Weights of a small image classifier.
Model: 5.57M parameters, 32-pixel images, arch resnext, norm batchnorm.
Training: batches of 128, held-out accuracy 39%.
Data: trained on photos of plants and fungi (iNaturalist), 90422 training examples, 7.4 epochs.
Rows from block 11, named by matrix and row number. Each number is 500 + 25 x the weight over the matrix's rms, rounded and kept within 0 to 999. All counts start at 0. Numbers have three digits each.
# short1: shortcut pointwise conv (model.blocks.11.short.1.weight, 576x336x1x1), inputs 136-203
short1.237:528505515531481530476473473515488489464511518492480527488514543502530488506520495495487480481526557514473527511492534524483530485486509488462495507459522579504502477484483461511502559478482506493487461471
short1.238:475463494514483471486475543507485514481519474511483526543514501489487477451460485488562514497515506482559491476519440481503462472510497484541526492492512445494501475493498505525504462506485536519588532513
short1.239:494470548507517520441496455509487486469523489495493472495530544500503505495522481496475520530468477487466510512518504484479512514495479497475487512511465549480534495531526502446493503521504500501496501521
short1.240:482541500536440520504543497517510526460500509487498480509458469487512496529557495486494516505469533509471497489516519448508494502497499498517446495527501480538479483500529477473494472492493476463477500496
short1.241:519507456479520499496499457443478537502525489490516481466473465495508519476487512515544456467524498518523500459522542515502543499512519518542460527506561532493474482503471469480505490522513529482515470525
short1.242:488517490510524497512482504466514473510485511484469493478522501540463492502499520541494468499503467509563501531554488474450482533497496534486558548516511512500548507459507495495498484470473526496534533496
short1.243:457460530477506504515482513497509470472498488492499538500489573529498483467500544478472519524528454491508488497476527524510469490456526521517507483479462499526489474506533473490491508483524498497514517466
short1.244:493472505499511506557475476556549522545493481497549487512503524480509528488503528507484472486534479466492498506472522513497467459478528499519496523514478467522504485479523482501516494494513504486529488472
short1.245:492497471494507495501502483511522478485477470508496538492530489479478486497535457564480510476520482478495492457492522495523470488528472520498491452501470486498529460487511519480445476521508496515517515471
short1.246:498472460498495485538496500476566464476460511479479492444497510503485530503450493475494500487514469536467515497476478468505464455496492494521471508442514538493593485538496487477476500478484487485509492504
short1.247:467502501501493486518507467476525547499516513489494487537479510489490501499500533475556498485487461500511560480497469465458541517520505513497504470492551498478552491513516486501536494495485467480516505500
short1.248:514543487491491498435473499534532521505483482536495556469501511446503449482505463486480521474490533480523495516491521453496441476497534517506495517510477504528498531449500521442499508509518497542495498514
short1.249:527491450494489500500538448491486496472530478504541488494523485496484538481490503485533489483486499534502532474535481514498515554533529510511492517466572496465503477577505445489531508529508508505511458513
short1.250:469498474499493490488503486573555526473508536486480488522490489526506509507488525462524505482477558480474502515464514513527508495478506503541477498516545508515501505515546474454485563485535471544466490537
short1.251:510513489492475511488518501501501523461502486462495493517499485531545497552503508506509467499493451486499528482510495482487516470495518513490507474500444503549465483472508448482491441466516497481558485497
short1.252:444538502512470540498524477516460517499507536478475480487522514489513457475498500474445493521505518454514497476496529491493469508546496503519503506510463493467501467471472505521468460558472452453474477503
short1.253:469503523511492525475519510482472456506519468481480502484494507483498496451457504470475469524525503522498490569508559489567521484492497537499491502458488519546466506515519517472473503496508472549508519474
short1.254:510487485479474493525504491529474479498507455523532522508526448459488510472500512524497540472518482517483498512524484494502499494480503487503476546506515492534469493500539485510488497533495507519493501512
short1.255:550549599494491511514482503534507489489476456491540497504483509497474511469499490511453500490507494451473446503502554477477498492502525431503429532495484559472481519471509528491552524533490533504525493464
short1.256:537495482534499519516517559535514504487497469499470539477498513509492508517506505476474515512488558525522490542470554511510528499517520509499523478465529511506512489482485492507512481477496449526497497499
short1.257:472526504483429497475510499587515482481460512494496484509493478513524526510497496484506520498495531502506513480491541493529505481484509500474495452519472498525493471508509481480490507530505458559486475504
short1.258:479483533478498459500495485550531513515525454528475534478508518528496539558525506461540504510581484559492532489540541473461525514529533503489478495535477489544488452509470455520487478504482481509536512478
short1.259:502479520475503509572506488501503514486488519501497454479501466538523489492541493515529469486459567550495560485482515486521530526501478502494477531510492483486494507530505508506487509508533495541522518520
short1.260:480511480476511479498538482523499515496511512536514504484515526470478504439520549510473498527515497481524464475526490511484492476514570496535494466452489533463522486521496460519477517496527503495518496518
short1.261:528489545475517501483498499471507508478529526495484507474524507501487538472495498501536473518498501548525494493532531521497509520472509561519497527496481552471493514500515509472484522528515510475475479462
short1.262:500517519469471496480522465482503511571510521515523521497526502502516453538509458455467470478484528527492488499514525518468510489524502504531437504515527559522519505510490540531456447535532531524470468514
short1.263:492476483523489482504524488488530504486552523516465536535468485500516469464459490496522473497484494497527498483510481499488491449508482487516510449498498457505491477466516504495496486491466481489509538488
short1.264:463523534538490483486478490515501465481507465487456514548472490543512532512510494500487537503543513460500484464473481488492510507500477494499508545476476485516508494493469496531471507490522489510500497530
short1.265:477512479496511527495457487553551495490461467534494511461535460483476526475561482471482498531520529506491524496519552438468486504486493523484482499576518510494528533494513481443498450543491516481522477513
short1.266:487501476457555546498492503520501498481487464499527529483489455531474487502494483490539484531507477512520512499512505504451499505482501474517505527522487513497459503481517533551449486509481517571517487504
short1.267:487476482481487509470478485515495496516486523526495503545541507463533472491467453524536496458525523513493505448456515494489504489540481469526481512505460534490496496487509505509489583484516528496493510467
short1.268:503466513512538480492491505493466501494479499502480475482497474501451476543466495500478466510496503482513489554512574438482520515473488529498481552521510542479509501556500477459461484490536514475519491465
short1.269:487481499504551493506518507484474516478505523489483508476544505477501474618449511520450509477502495479472503516502506513533512490497473464522472483506511512502523563482507520492454503515466493514502508515
short1.270:489477533491496508470516447618534506530502553501529505498482488482519543524513490483490504493488438522486503536528519555493519501485509445520451522515452497502502494483493461497456470503500494498503492519
short1.271:500493494482487497489469454542520540488494511511520503515493484507497499541494450489457504463493541489503519458496510493577494469484517478494507525541447537503507518485531461504494487516481474475563477519
short1.272:482507505512493480534532472538509533445513491481494488527529455510476476517450506493486543485516499494521476483474508537494483503475471492500510498517486497506497524507494517482458487508557527482504508435
short1.273:483509515525502492484465489453516470517451476554518554483512522478483530489494529516528514514506520476531499492479501531505486487538441512538567503496492516504504497518511538506477510518521479468493493509
short1.274:478473534479537516512508523472496491529479507492509555469517500494464518565507509537463509585498507513506502482475481496463523480486505499508515515511522486532512535506528510501490505500530492494498514518
short1.275:473496471517476469497507469536548498509481496497502487503510496539545516502494524480455489499517491496541509461528475512509460512511490497492531472537466497479508517488477508463531520500496496485504518482
short1.276:490471499491502457537531509525498513461467490513505502481522508439482487485504507476503539529506467476511510524480482523494488510482505493510507508470488488525461479493496487481471500459495506520459490474
short1.277:493490511496511448475546469481470508491494493536525476450488446486454468489494522514505506506499476471526480552520524500487454512524473491489481508483545528505517482503544459489483489480500465492474495535
short1.278:492496445555488494509482492488514487514508543482462519484514516499479549517475498485514502501534502475496505500520551497500459576507466497479503499505499513496572504556494494461500511488492469507508499515
short1.279:468491475517503490479534537508524502504477521498459505514506454509536494496464470488505510520503477450504460517526481510509520437466531518524505530509499517486429518511549477509443469503489491462500488528
short1.280:490457529503530532480487513509442509497525473497483470503515490536501502476566502493472509491534468494522512569509511526498491524511457497466505513501518492465485490535453522465487544489537507527506465511
short1.281:509456540506555519511536482543486510500469482507496496467517520517490505499494492480496494532491490486507490512486509520506472486452459470492496525516470480505533479501494476514522477507504529473492487474
short1.282:494486493549516507496508516482534518488480542481504466483512536488468505532477476480513462567509497524435470476478444541550470501507498483528523514484461439507555490511487482508519482504526469514486502541
short1.283:480474494503489480489482545484516551437493508490498505533525519516529484477515485487506498440463465493548520474500528457505504512525479494529501511501472461507460493458470491519503481529499475503528506443
short1.284:496494540498509529536475520533497496471466489539504515499483499487499492562551472494482484513504496490506522472489540467449483527533502455530471510512457485466501489506520480522480494520495486470478514485
short1.285:500524496490470495511489443500507468503511495487516560479518520510498510517511528493508505492507435509487479496463520507498562461497521501514523529474438549546485535486526507548484489559469544532484454513
short1.286:506480496485510503547497495465473505562482513514526503512518475490469504515552466516519501439485476506474492484490514499460484511515566521495444525517475473502518502486518484553457487504550478529517484521
short1.287:504468549476510481471500522469477485491509501502469510483509504487460477461510479501524484518501472445491467510493546494511495562490520529500508536496458557490514496568524505513500526497505467501488526537
short1.288:510507505545493501470518507483484526523487526513528530493480482506469514476471505499539488500467517515518487530513447476500508485489502464498520463520510472547517454449497540488497464476538494475552512493
short1.289:494467504492484475444495457457489487422482482494467505504484477517491527500529528553496485535484498489483501547517475510496481503524474517486495564503471512491498486485511490471469493491504509495526464502
short1.290:479513500484449479492535509506494528487534499467524492542526510498535479491520490513496511515481553497504496442459510442506436472522498504548466467499484504514463497487499500469487503487491476479498513501
short1.291:516518485480516494510480525503510485486523494480453474505516509537482504496513534457511504541497488513528507510521482461470482504496505555530484499509479503463492525495560540479507471486469485539453527507
short1.292:471486491492479526501483516511482453493505529564485497528484507523486486488507485500530519501509477462505495485501528512494515535518529503502544471475490495523522484526562482453491539475538549490511504474
short1.293:464457519505558460535502504530514532483481483484469534481509511492481499498504528473500539519492468480506501495482513548507453511459498485505516515502462466503480466499492480481498521463524478524506519448
short1.294:558510471458460507453537502552505498515548509495502456547493496501510411517508516509503511488479462498499512438509492523530516507511474479524501508503506474521495458440492474523514523479487520471478519489
short1.295:478496516489495472516523494486458532517468497506468459533522497503474510529518483499517503445484507485533520493486520523443516505475543527502488482524464474507487518515491449463492474516577512560495531466
short1.296:420500551504531528482488450430487465539492526465494532480523532506526499474526528509491494540542508463493474468499508519487487525569464526539596485483477474479466482504472527509469496499513483451453485525
short1.297:480507523499506461533529467547494501482464463499502516523542508494495484483522506449498531462483488466511510523481499521481463508466554443508504521476461450503501471490499521493522493455536514508515495453
short1.298:501495482521483526498493504472496519533527507481511502485489508516512493510521563499517526505481487494513470481524528535518575477510532477514524497507470472567553516510524517509457525495508503477495437497
short1.299:496509470510446490444526477490508513505472493493500499525488479513483492502485529511521512521498532553543468472484572466518514520507497523492488515466526462496505460538541489537494483519468480508479490526
short1.300:486511524482469514514463494489479493514506483498529504491481491503518556561458551479507497523489441481545510494495466505503495492499486464499486488507516486508512471500476480501509484486504527507481486489
short1.301:452491518482460512541545491529530501496502492499463505527507458521521511517483484483542496536500509493479476488537532490535509474462488519446497475516473481535489479481502479454472484485511464505470519481
short1.302:516498519531479482539514532506455505482527489496504525539513518518493501502493453506492499487481507509478509538495511551484493527504504512497447504469499506548511481479519533506492477561500471484527486524
short1.303:486536465500511496497527473484493536505485490487539520479503532471552492454498459524534505485538536482466506504507457504515477494480505496505501460501520506508459489499466506500474514483520527518479518489
short1.304:468469479507494487507482478481576507487486506474548536477491496474505542518524439472451503518516517455518478476504480549459444514493542538510518498520506528464570498495494500484502500479476523461481550523
short1.305:507473501482514493518492524484518512524508491453496505535472524466471514486481505514530501456512505462489540508474510504492500470530445517485534456523465491483496520469526517509522507500514497489466494516
short1.306:512489516520508466458471482496496448548507513456508457527489467522538501561494499469481484477539481492499519514494456520508450501482465462524550453528486517446476539476473526535498519485497477486502518469
short1.307:498512457479534487500500511536493526533479502505549474498513470487510474519480483491498534497499493553552518482491443492502474493475473502524521492477523533499510510511493488501518487499524476555505517549
short1.308:484526493480512475509512481516512530457480477516527537503477523499493505482519514469488478503538489479541479475509532524517440515488508489501469503461494496518499504509478492524507520465500470509497526457
short1.309:508537523445491493462506490508489501468480482482497496488523535447472564474504439505469508494494477467472488506504451517509502481487490476488517465501494491520475518474470526499483518506520490560496484530
short1.310:538468495510476482546496470523544495479473531491472546464504526502492529517512509498498480528500438520511545490540520510461483541539519485500453482480478517509520482455523497501465507448508498487515467533
short1.311:469500467477503491490473498523503474488577504499510524533510495560530536455516507486459490530498518496501523512493455502473491550491523531499427526489498503545479495501496505493505490453510461501493521504
short1.312:452495533478487511468501480536512503476472547516516543527489481519509482476494533496522515483512537462470550494474494464450463457482511526525495494488481505495448472477485516529490492488517438492510499506
short1.313:480471474503417513496500527559506486479493497495496515508525484459532512520522539501471484496485519520474503468467506522523503506517510493496501491501479574498477476527476512560515491536502484499503505543
short1.314:517434525484509484540538499513512505496481495505516492467517492498513495514517518493500519533499498487521515527501492505499504498470498508524483500475484507525500479532504485503487508507536481513507466494
short1.315:503488530512463492505511442479522535468464496502442480546503502478488524521524533528470506481488500521506506504501490467519463528510511486448494539533476498498584491476523500485528494487504495476513517488
short1.316:460516518495493497486502490526504451535498535499527502543498500474507487523497460508541520504490512453529512487474517489471477503513523518482486472511472498437499503471453481507499489517523475533468531479
short1.317:472505511478511523519470481507479535459499480529477527521483564466523516449489482472498509496483455455489483509502557510487439506475488486516459509476484471515516522526501478547570499497480484518503537437
short1.318:509503539483486514470488471511520527496531501500468531535511505503515486475507477473524504494458519480529523473510493497487480507497462491513478527513483492516476525457527499474506485488479466488517480508
short1.319:481486506504523493507499469511459552430434481541470540451506563495497480527522520500497518497486471497561485516502481515513494533476490487541475486494473481497519500469491465468497510476504507507515502481
short1.320:535524497478498503472487489499487527502519494513456502477474518515519487526521490490540502549538471480485532479505533495560497502477487496521457482531494458484511523461500465511502503531463463502547518484
short1.321:515471505518486471529475476536494496476491499500505482489549470551468507486492531543512519496489521467461482549478487482457544486509512513494496474450483503504507505535546500462482489525504477481457497510
short1.322:457477505494499495502473501517475511526510527478493461500544467448507502556479511518446518495459469470499476494481514514540504523516518461490446484507513484482509466494488420489495523530515477499555510530
short1.323:478494493473536509490559482500501538499485512491490523504481512494508497574509486481445472503499467515511542493479490552515497502482490455485482494532503522479504528522500526479518489497500512526525469472
short1.324:512486519483501494518513533487503476513495508502504540462496519502508493528571531484513491487511500495524518506519478562470467506532514524516536485531531489520529502549476497481499476510488491493511498481
short1.325:503493560481520520499493539527490509500517474464508571488447482520476491447517470504499490490508478494487507494523537483487476498465492458537453555523490490485480545519519552541491478523532551540529469506
short1.326:510544512482478455498506537491480531486496485497494466483476503460463495476541480515481492560483528513486541478468447523500503479514488551492484490512513481542496498498477473511480492515483533484497474505
short1.327:477544520538489525494490543477488508514498501431487483501485480517501464484506477489528486534503513519486492492517468457482493499541527516507509538512476491540515475474446490477490495511495490492484474542
short1.328:536530479501482499494512528475490515533481505490519532499485515500498463504520499488460474492528489530472516436487479537513488487485470521508512511481471505484543513529490557517479463510507520497534471505
short1.329:518481500518504500475457487488469456486473493488497545512507507451503477507491488525499495474468493534442466494509516515511489497527526502493494494513501538516482493470513516465479559479484519511485466470
short1.330:511511521517486490501468478488478501521507536579495484500490487484518515528534521499477501486516525480516502472510493496501473502529511521519607508487493475498500499546519474494519504509468537472594457487
short1.331:524510469490535496479465514494489473498492507535546484496523462511477488470463500480496470455473497492511473504475524501494482505497496518500503482525549522477474505539478484465517508524490472479460445501
short1.332:510518515482561490484530534490516535486497500447500512496487507469439463483532510492500504543490505481518523493500543509493534499492505548558525523497470500477478500507505515483466493505502480518482538487
short1.333:464494560475530470493518444497506529467499496525464531474512506487496494445508504489470496465488445492499491513502523525547436531488497469520485502511482470532465470498503442482491525467498494539506494444
short1.334:472463519519497498493490485484509483473522496507488472494509478500488495524465470509431499473464496468563525455515505459500489490517486481505521494465499518500512528507493508462474508520485478470450511467
short1.335:515540436477545517464556488486515534514497504481493543485499458479494493520533495500480490462500481509505482500503485528559547509468438540535509497531501487514487513520484532595514512493452504502450471489
short1.336:506516516514467493496487515504503529495528462493495510476489552505519554483513454459466467480520493486483518506483490558523493472498454540492444522508507523482464473444495491480547488509511504469480482530
short1.337:501515520523540477494504484502520503475492481508460519485478535497495540488497463523503517482509458495495490516489514552515466530480468533496500538495457494489476473515506456506485486482506470516493542474
short1.338:444518555465538499515508479515490494456422498495469519499504536496471519491490510489503499508480465480508515484492500522495439511491508458531523499523473505495495525491522497485512494491516476519545502455
short1.339:501494525504479509499478470483487513512510482488500513527499474437523472479475534491473501543486496524456536450518520506503506556509502485513503542492500509490516526488500474493486489489528480516535514528
short1.340:491487526487449484525501501504498509520499492568496484512499535490499518516546498501500504543510499548506512502528462508518505443497491534461504463516505525550481501478521523503516484486533551514461505494
short1.341:468483532531496493492524477546527556470481459500490528511508516512500541493510510495522459450497492463516494491467535548507455530469494439508472530498476476492502510526516514489490497473497475508518493449
short1.342:513489504489523492485480516465469458516466526484536526504458476506498467509494475533507499524484501483471488508481494518535489509508512517483498494488492464500462498460514511464477478491497531521503518485
short1.343:478501453499471523495509511483496478475511472501516558510491484498543548452463520525499478483478507513513504529512456502502514506470506519489483518499482474484500455566480481535522493503435492502476526481
short1.344:470470467505491487460510498506505488473506543513515493521466489484532470538479464470530540494499472491502503500487489503502505529487522495518532471512507511479512488496541500505469459499501554504471514431
short1.345:454508567547534547500478476456506475546592443502502500535480492547498499540544558523579489494459487510501483502533459513442488523512557536487493509513516488547510494479499477486523517447505467455497469457
short1.346:474463495492497472559489488527467513495489485508520552466502526532459525463512520501546487448498492503511528544516526512462547531488504513498469474496490553475501447489502508517492473496477500539482443472
short1.347:466486524527527480535482512506499481526495489495497545492510501483497481505505501474521481526516479477500492497500500516498502520485498486495503508488507503529502482497494505486491482510500502528488501482
short1.348:510508514459502484474494510465505483483513512504471511519460478487513483488522461476493482530559466483550549503488488532507515518506515525509479504475478519511479493493496531492527499522525515480481507486
short1.349:520486431504497541538531489496491502463468537515484458501516495496493521445499516489459517480484534519465509466503483501494548568507506505510517533464503463484524509516525465491487476539535496497491490498
short1.350:500506484484465504492556529535506494487545538472535509535535511503514506465538503502518510455501462520474485457501466479463479474514490515488502507515519491480491526531502499545478468554506511496481507477
short1.351:492490497473525461510514492528519511457493463493474508502475519489481490458506508475491488485524443468491506496483499549494448513477503462520467534496467470509512512512513497508477479472530470522489500475
short1.352:486482494485534481482530501516486553460485478481472527476490546487498510484512501506500496480495459468509473517508535555476453502465498466520506485491486496518481518534511474510483485472518471529507502467
short1.353:512476517521460540557459495524544495492449498476483487434514555512493469502548525504498506470490487501467499505480517518531512543503482498470523510491487475477479494508493508515485493491547478556476481535
short1.354:485518486478500473481486482491492568463505467492498509479529496484479518498497543486476466491487481439493445487508553530490470504465483496493491481493463500504482491491486481530470490474470487507518476466
short1.355:483501503516470498491528506501498525520454446509505480528484557493493489539480476503497477495495503515490460505489454509494456482499500480466551499502518473494475451473492518508507516538503495461502495494
short1.356:411491544514468564477555431513492498519489542462468500507498518508486482484527494507456505534526530483486494463524490492508468482507519497528511486478463478500474485474494518498462493487484505425527471502
short1.357:504506504479481500541479486511564512433482513491476536567473484478501508549524474484478475456507478526505467467520464491514476485501532493503498486527484489524553500497482529496469514505496443493510531497
short1.358:481545528462459513464511509481481516490505532514469533462503523409508492431490431497553490479523551499496507480504520564500490473486486515525471460527498530462469505499489468510491509542539489487496477518
short1.359:481521503490511469508508520542493469456523448545502514494466507512484592494481497526480492494496498480465481502536509520520481479500488503522537525522486484511499433504457480518482469463455468522497464462
short1.360:509487547499522513542513495477533500520507474506507479478476542496477525488525528504503498481496497452492473492515528503474486505491489478500460482506488494502508523492557492452505543484508523496522464480
short1.361:528480498450484495527511504488514464499527524515489473459469507511501465530505560514494471515503479507544536506551494514481489517488469487492493521461466512488483482478478529484506563475504508507503519484
short1.362:501485482474474504496495549490495509514488517505506498498454527520464514460523538529521499564463497535487474494495498479478490489524507544501517516519504492525497486500494540467501485422472534508520507511
short1.363:494481505485510499507486491518517507491552523483481517513454518539495550504522513478498462520519494510506512504504502474460516485471483474520493444509476481496460495483516478485506511519480496495506520484
short1.364:518496472479524468484466503510478507511474503505523477477489479519527512499493529479479467486474504496511480528480496480499470509538511480554482524501509509500503461497498451531480508521558539464497514490
short1.365:511488507455477496444452479537499509517451489525501529471528534504519494488510544521511469480472471476518492489456503499514487518484525467476521492509477508514512464501503511471471462515557556510540506499
short1.366:537525471541508491519490491502508505465537497469502510495504524541511530517498495513484531502521476511497522536502467540470469543523526521478496498460489486514517523497500493500491485498483500476502484559
short1.367:487490549490499477510519462505517446450509478501562493469488533471454514486527464477513494465481477475512521503533545484490485519483500437483525524519457491523499469503550485472501469497503487512534470461
short1.368:437522506494508489519501472511465557471481530524514512473483546497462502490512522478505549511497498487480481491513509529535493535469495498550489510503475483558445490491496492473505514445525509538473511460
short1.369:501529489525507498465477458449472516490477521496468520493511533500516472462470497508570511460513520525485524573502464509499520481517500500521488488549507542556487490503465498501495479520532505501488485488
short1.370:509489510440522518527508493500503515497487519505495491524513488503524455457528494459487505459471477499471543562482516524492526483476485462521508537482505544517488497517499510471479521519490497502493494457
short1.371:523492460504522530467463516455495491499506520519474519507498509526502523522484495507475505480532482455520471527509530495477491546561457472451482506539465491506558492468496532494489497496482513517533518537
short1.372:473457510475476498494507513495486492520503548508475504517468493512487497542549487506558516485512548501486509482529490525471451489490527488473490520547498465477540485470512476466457492495487486492511528485
short1.373:503538499516490472521524473504521438512451499485496552493485524489486551489472482525508508414484480500554489470509474526487549479474470490503501450535485511523472504496492479506503512495500499522474507504
short1.374:464482531530544496501459509489494478501520518486518500469549464481493521533499527492464513509480486490504485501541513511532484506512493517525453470504497498493530516491512498478466485493494498481502518505
short1.375:541501472532465497503519484513492505440535487497503529519497444525519499551476563503484522526516473532525515473542522458463520539478489494503519518473525509464527470502520474509487516490520476529507507509
short1.376:523497484503470472510500456537525529475483522527493495539466534513498545513458535471554488460513466466542530465516496487473511508456502523512542460510493527514482512472499486468511492473498471500463492505
short1.377:518469488511457528505495501503548467497482502534527522511523519486501514497514533474528479493496457496513550521447515515495507494479527461509522511459530489477479511499506481512463470522484483476484483502
short1.378:466525574499462479492492525496513534486530539490451492468482528499457507535490479492506456545560467519504549469514461559503525518480503545494466508537466508568491502498459491500485507494529534430515483523
short1.379:509484510512497499527489548508496493507455514506482527520545517501501461459504489554448527527530519498540492421497498503484495508511495487553511498488479499473507499530523469536511435470481552485540476484
short1.380:532506508502511465489528430496552489511512526488535478502507501467530517516499494471504486487473447471498510548502505494476550508553494471498508458478490557503531511503554497491488507479527562481528450486
short1.381:485511506475472488481491471469529481466505505501511537481503524491518477495513446496541484465494551515499542475490506524493522473476487471530473464545502562449471503527469475497496520514503497537476478516
short1.382:475493511489484519494471522501504500515487530479445482497517524507479477447511504501526485495463490483471483511481492499481525496485553498516520488481471481523475467491560462491506491484563523522539474472
short1.383:470494483468475484474453528504498472501509492521504482502500515491465505458535505524489511527502541474476482522492507464486475503543530492551538513529502506496490507500561485491526502506515508517485503491
short1.384:463491480493497471515499493525486467471540536507544493556524491554551523517465537494482529507516520496525501454519502503494519480491482507533470488496520515500522482494510451457477548489486433502461510502
short1.385:477465496494532494494506475495513497485485496494487499521451554478502521508504498462508507489462519497509525490507468477498454508479506441493501466482493462497499456490491494465492491454499557514513507499
short1.386:489509470525552505529515476499512473524497492475503503499495490487512484478482511535486537488529473452485453503492457486515474513491511549489487482514502534469485477464468489484478556508494485507490520471
short1.387:487499464497465510470515476489451440476492535496444515475502472522522477513479498492500455489482499534442488540480498520527519488516524519492497535485467489501499487531550493500468520498529464506502501495
short1.388:542497504588498519516449477523564490513526476564490476508543504493492522514495487511481500492483485486476479565507484515532495492495475487494509528467553506493475508505523465529468501473518522509504484492
short1.389:481541482490497475490523497518521517480470484478494467469507479457528490422508569516481517533500508470498485529513452461511488487506520502509546488489506505464499509515511462445512510514498489469496512481
short1.390:507443434498472496518469491505519455458474487528456470529551516477447504502509478549471499478504545472517499490518524484565473481484501555515456509528457495500519498509504522473504504507513448539496548506
short1.391:518446494499482533501540489544498537498484541539503520504513484519516475508495532508530462539529510525493518482557532496451494441446575504498522507528527482496461504501491425509490505500529438486519493526
short1.392:496442503475533497506476474492533526478483517481463515503542503462494512446508482459538469448509477500470469489466500461530439496475490527506468526508496508509499471482489526485505504483506448521521513442
short1.393:481508509499489536487489470519508480507538477534489489482561480513507541493495528478504529479498499493500508466488528471520497501505515433495423484546483499493497502502499476504533512533522475509484517500
short1.394:545489496502511533514499491541494485482512495488513525490470511551482509493515522489504477507490477524502505471537467495509527561516517456495478507473517524510510511473503468526496498488479491509522491520
short1.395:469474489489518473484500468490500469484488515512510507523499514494486503496454448484514507483523487521491483482465456493496486480516508462535531483487507503494466482497524529499456486491471525523520516457
short1.396:508461564485508517542546523506496495481474441520503506491463477487483472487476466498497546494515480465510517525468502494508469541465514446491509510497499506503480532513491498499484501511494506512494515491
short1.397:463467516524547489531511523531478540459477488492528523472487527486500526492506493494492520518465456465516478509485533553523487489477498470495506490485472502508471499538495496499462525492508468534471503472
short1.398:498495487485543547512549489545499506475480503505510512497486512518548455482446549489470493509494495443495520497492469516476515514455503509512474507516526533483483493479488482497482479537498468496505499530
short1.399:498511467520471482471496499520491504516543488478500526494536532515517533487519493474495515525460470522518480471516522514512526456511547531483521482536490476557541500568554511471506522483474498483467454516
short1.400:482454520539512526471503535521481492520523512496491499512457505491495494591506477522520517499471488499440480468495510513538448525503508496482495495490489470483460471453488510521488479486530528500457523447
short1.401:492493489502504476548502495487504511476498499475536498523506537520472522527506505515524545523561520469507496495516491505494487545533488524485491472478424521567515504530473498534456509486517475453493480496
short1.402:463509447476519439551462455515492457476530542528494484537556503528504542554477553516481497519493504516492498481507479509466575517461501504485498499466480549500495517490487506476497558497517489484459519488
short1.403:473471490470544456495497510534525510437493469497479493486504539476477521472507497502505524477530465477481501510481501554511462509459540461505505481499462502472461460503505509508471459494501477513522524478
short1.404:494482518468469499509519500565485512512508446502489492519511495464471496497513501480494504476512494483492498492489496510504502512539528546498539486500489468522496479505504536490480519542534507508514475494
short1.405:501508506507480519511500526523505541493523475522469492495505501516482525527509529532554493568536512457506538477546543506536445528489505546501472504530490476469528485516495491479499499496470506509486505471
short1.406:495479524498509464473482470513498542522469494520467507492503524484488515501511491487447509505534442488508467497484480500503482498461498523529494529481469455497524492543505510467495504486493496542490504474
short1.407:517509448491477487534506550519525511500517507476498503498498495468510486474520504545476482526498491497494464482483484528498476474534524537463562497501482474506482525470515473476503528451495481496519531457
short1.408:523486523502558479468504473507536486508497506466507526467493451504501566517533529502468500529505459476489503510524484522522492463480471537559509461522531482512505564505505530522494485504490510502478512473
short1.409:503516534505430489487479462530502527481494492513458495509465523490489507539522449492545538516497539538508512501477476511539482482540511498539468455459507497492477494477490528491499498507497495526502497529
short1.410:530475497495523528509495484521477495489546466542516502520548499520527504479495459517452478495520522457464513510475490534511479482471458478518495518493500479501522444544476446492517490513505566442502476496
short1.411:479462483524504527550477454502476502486501498567523483459524528495458472497548464522529533531481493472483503503515509481516521518485510480505476462506498490504493513520510495479529514499485513486522504548
short1.412:513517508457496526504501500453488507490519483511487492479489508490536497515582522536450509517493491427504508473500463509492463462516486499540501483458506541498534485521535522496514496467475554501571460473
short1.413:487498510485515527453492475495499450472512541506517537491547528518470445535503485480512525494526476500441498482487526542506502531465521496509480491496458535518525491489536500525476502495501532483520490495
short1.414:487519538494484478488498512495490489465501501516483526536506537501503502519504451491504499477481492560506462462472487461501519480498521503511516439524479535496480518437510497512520539532454451516481501495
short1.415:519492514525508496527490492528459459467527496522561540514485438554483473483501480476451496475504528469478493471521514519496503541482484529452507542484534497457478458515511430505493456483515518481505506497
short1.416:480527498458517492506483502536487464472506491468483504523582486487521479499497510532481461521499491498490502524493459510511516531543474511495532531521488496508526509528503474467545483520510525509498545498
short1.417:557491551505495519492489472519506461502453500498513525546507486465487518455521492469498469490501483494465488511534508480505487527501512479497474518502474477496534516480497486478553490497506524473480553496
short1.418:512513529488531537523497489518515502507532481498491540512483504516513497464478453487497500514508455495499517473483456557538481481481493505496484529484478509559496479531470455471561472497509485497497484489
short1.419:543530487492476552523505516511471517502530456489541518489478510516488476472521502485478515498504524506470491489491481531505474486514479511523467517484498513517497467457530466487504482569489525457489493462
short1.420:491501525505556529493546466487526487472483495469489480507490540520494499489511510502498507513462498503515489507519481510491532477504519528485494513464472538535511480553484479456509485487524502489516417488
short1.421:470480478507509510549490481515487523507544471496499515484541455524492482488497510534505536470495538529518524491499533499497519540465474492539514536507494471521500474515509520522557517508521499515528463465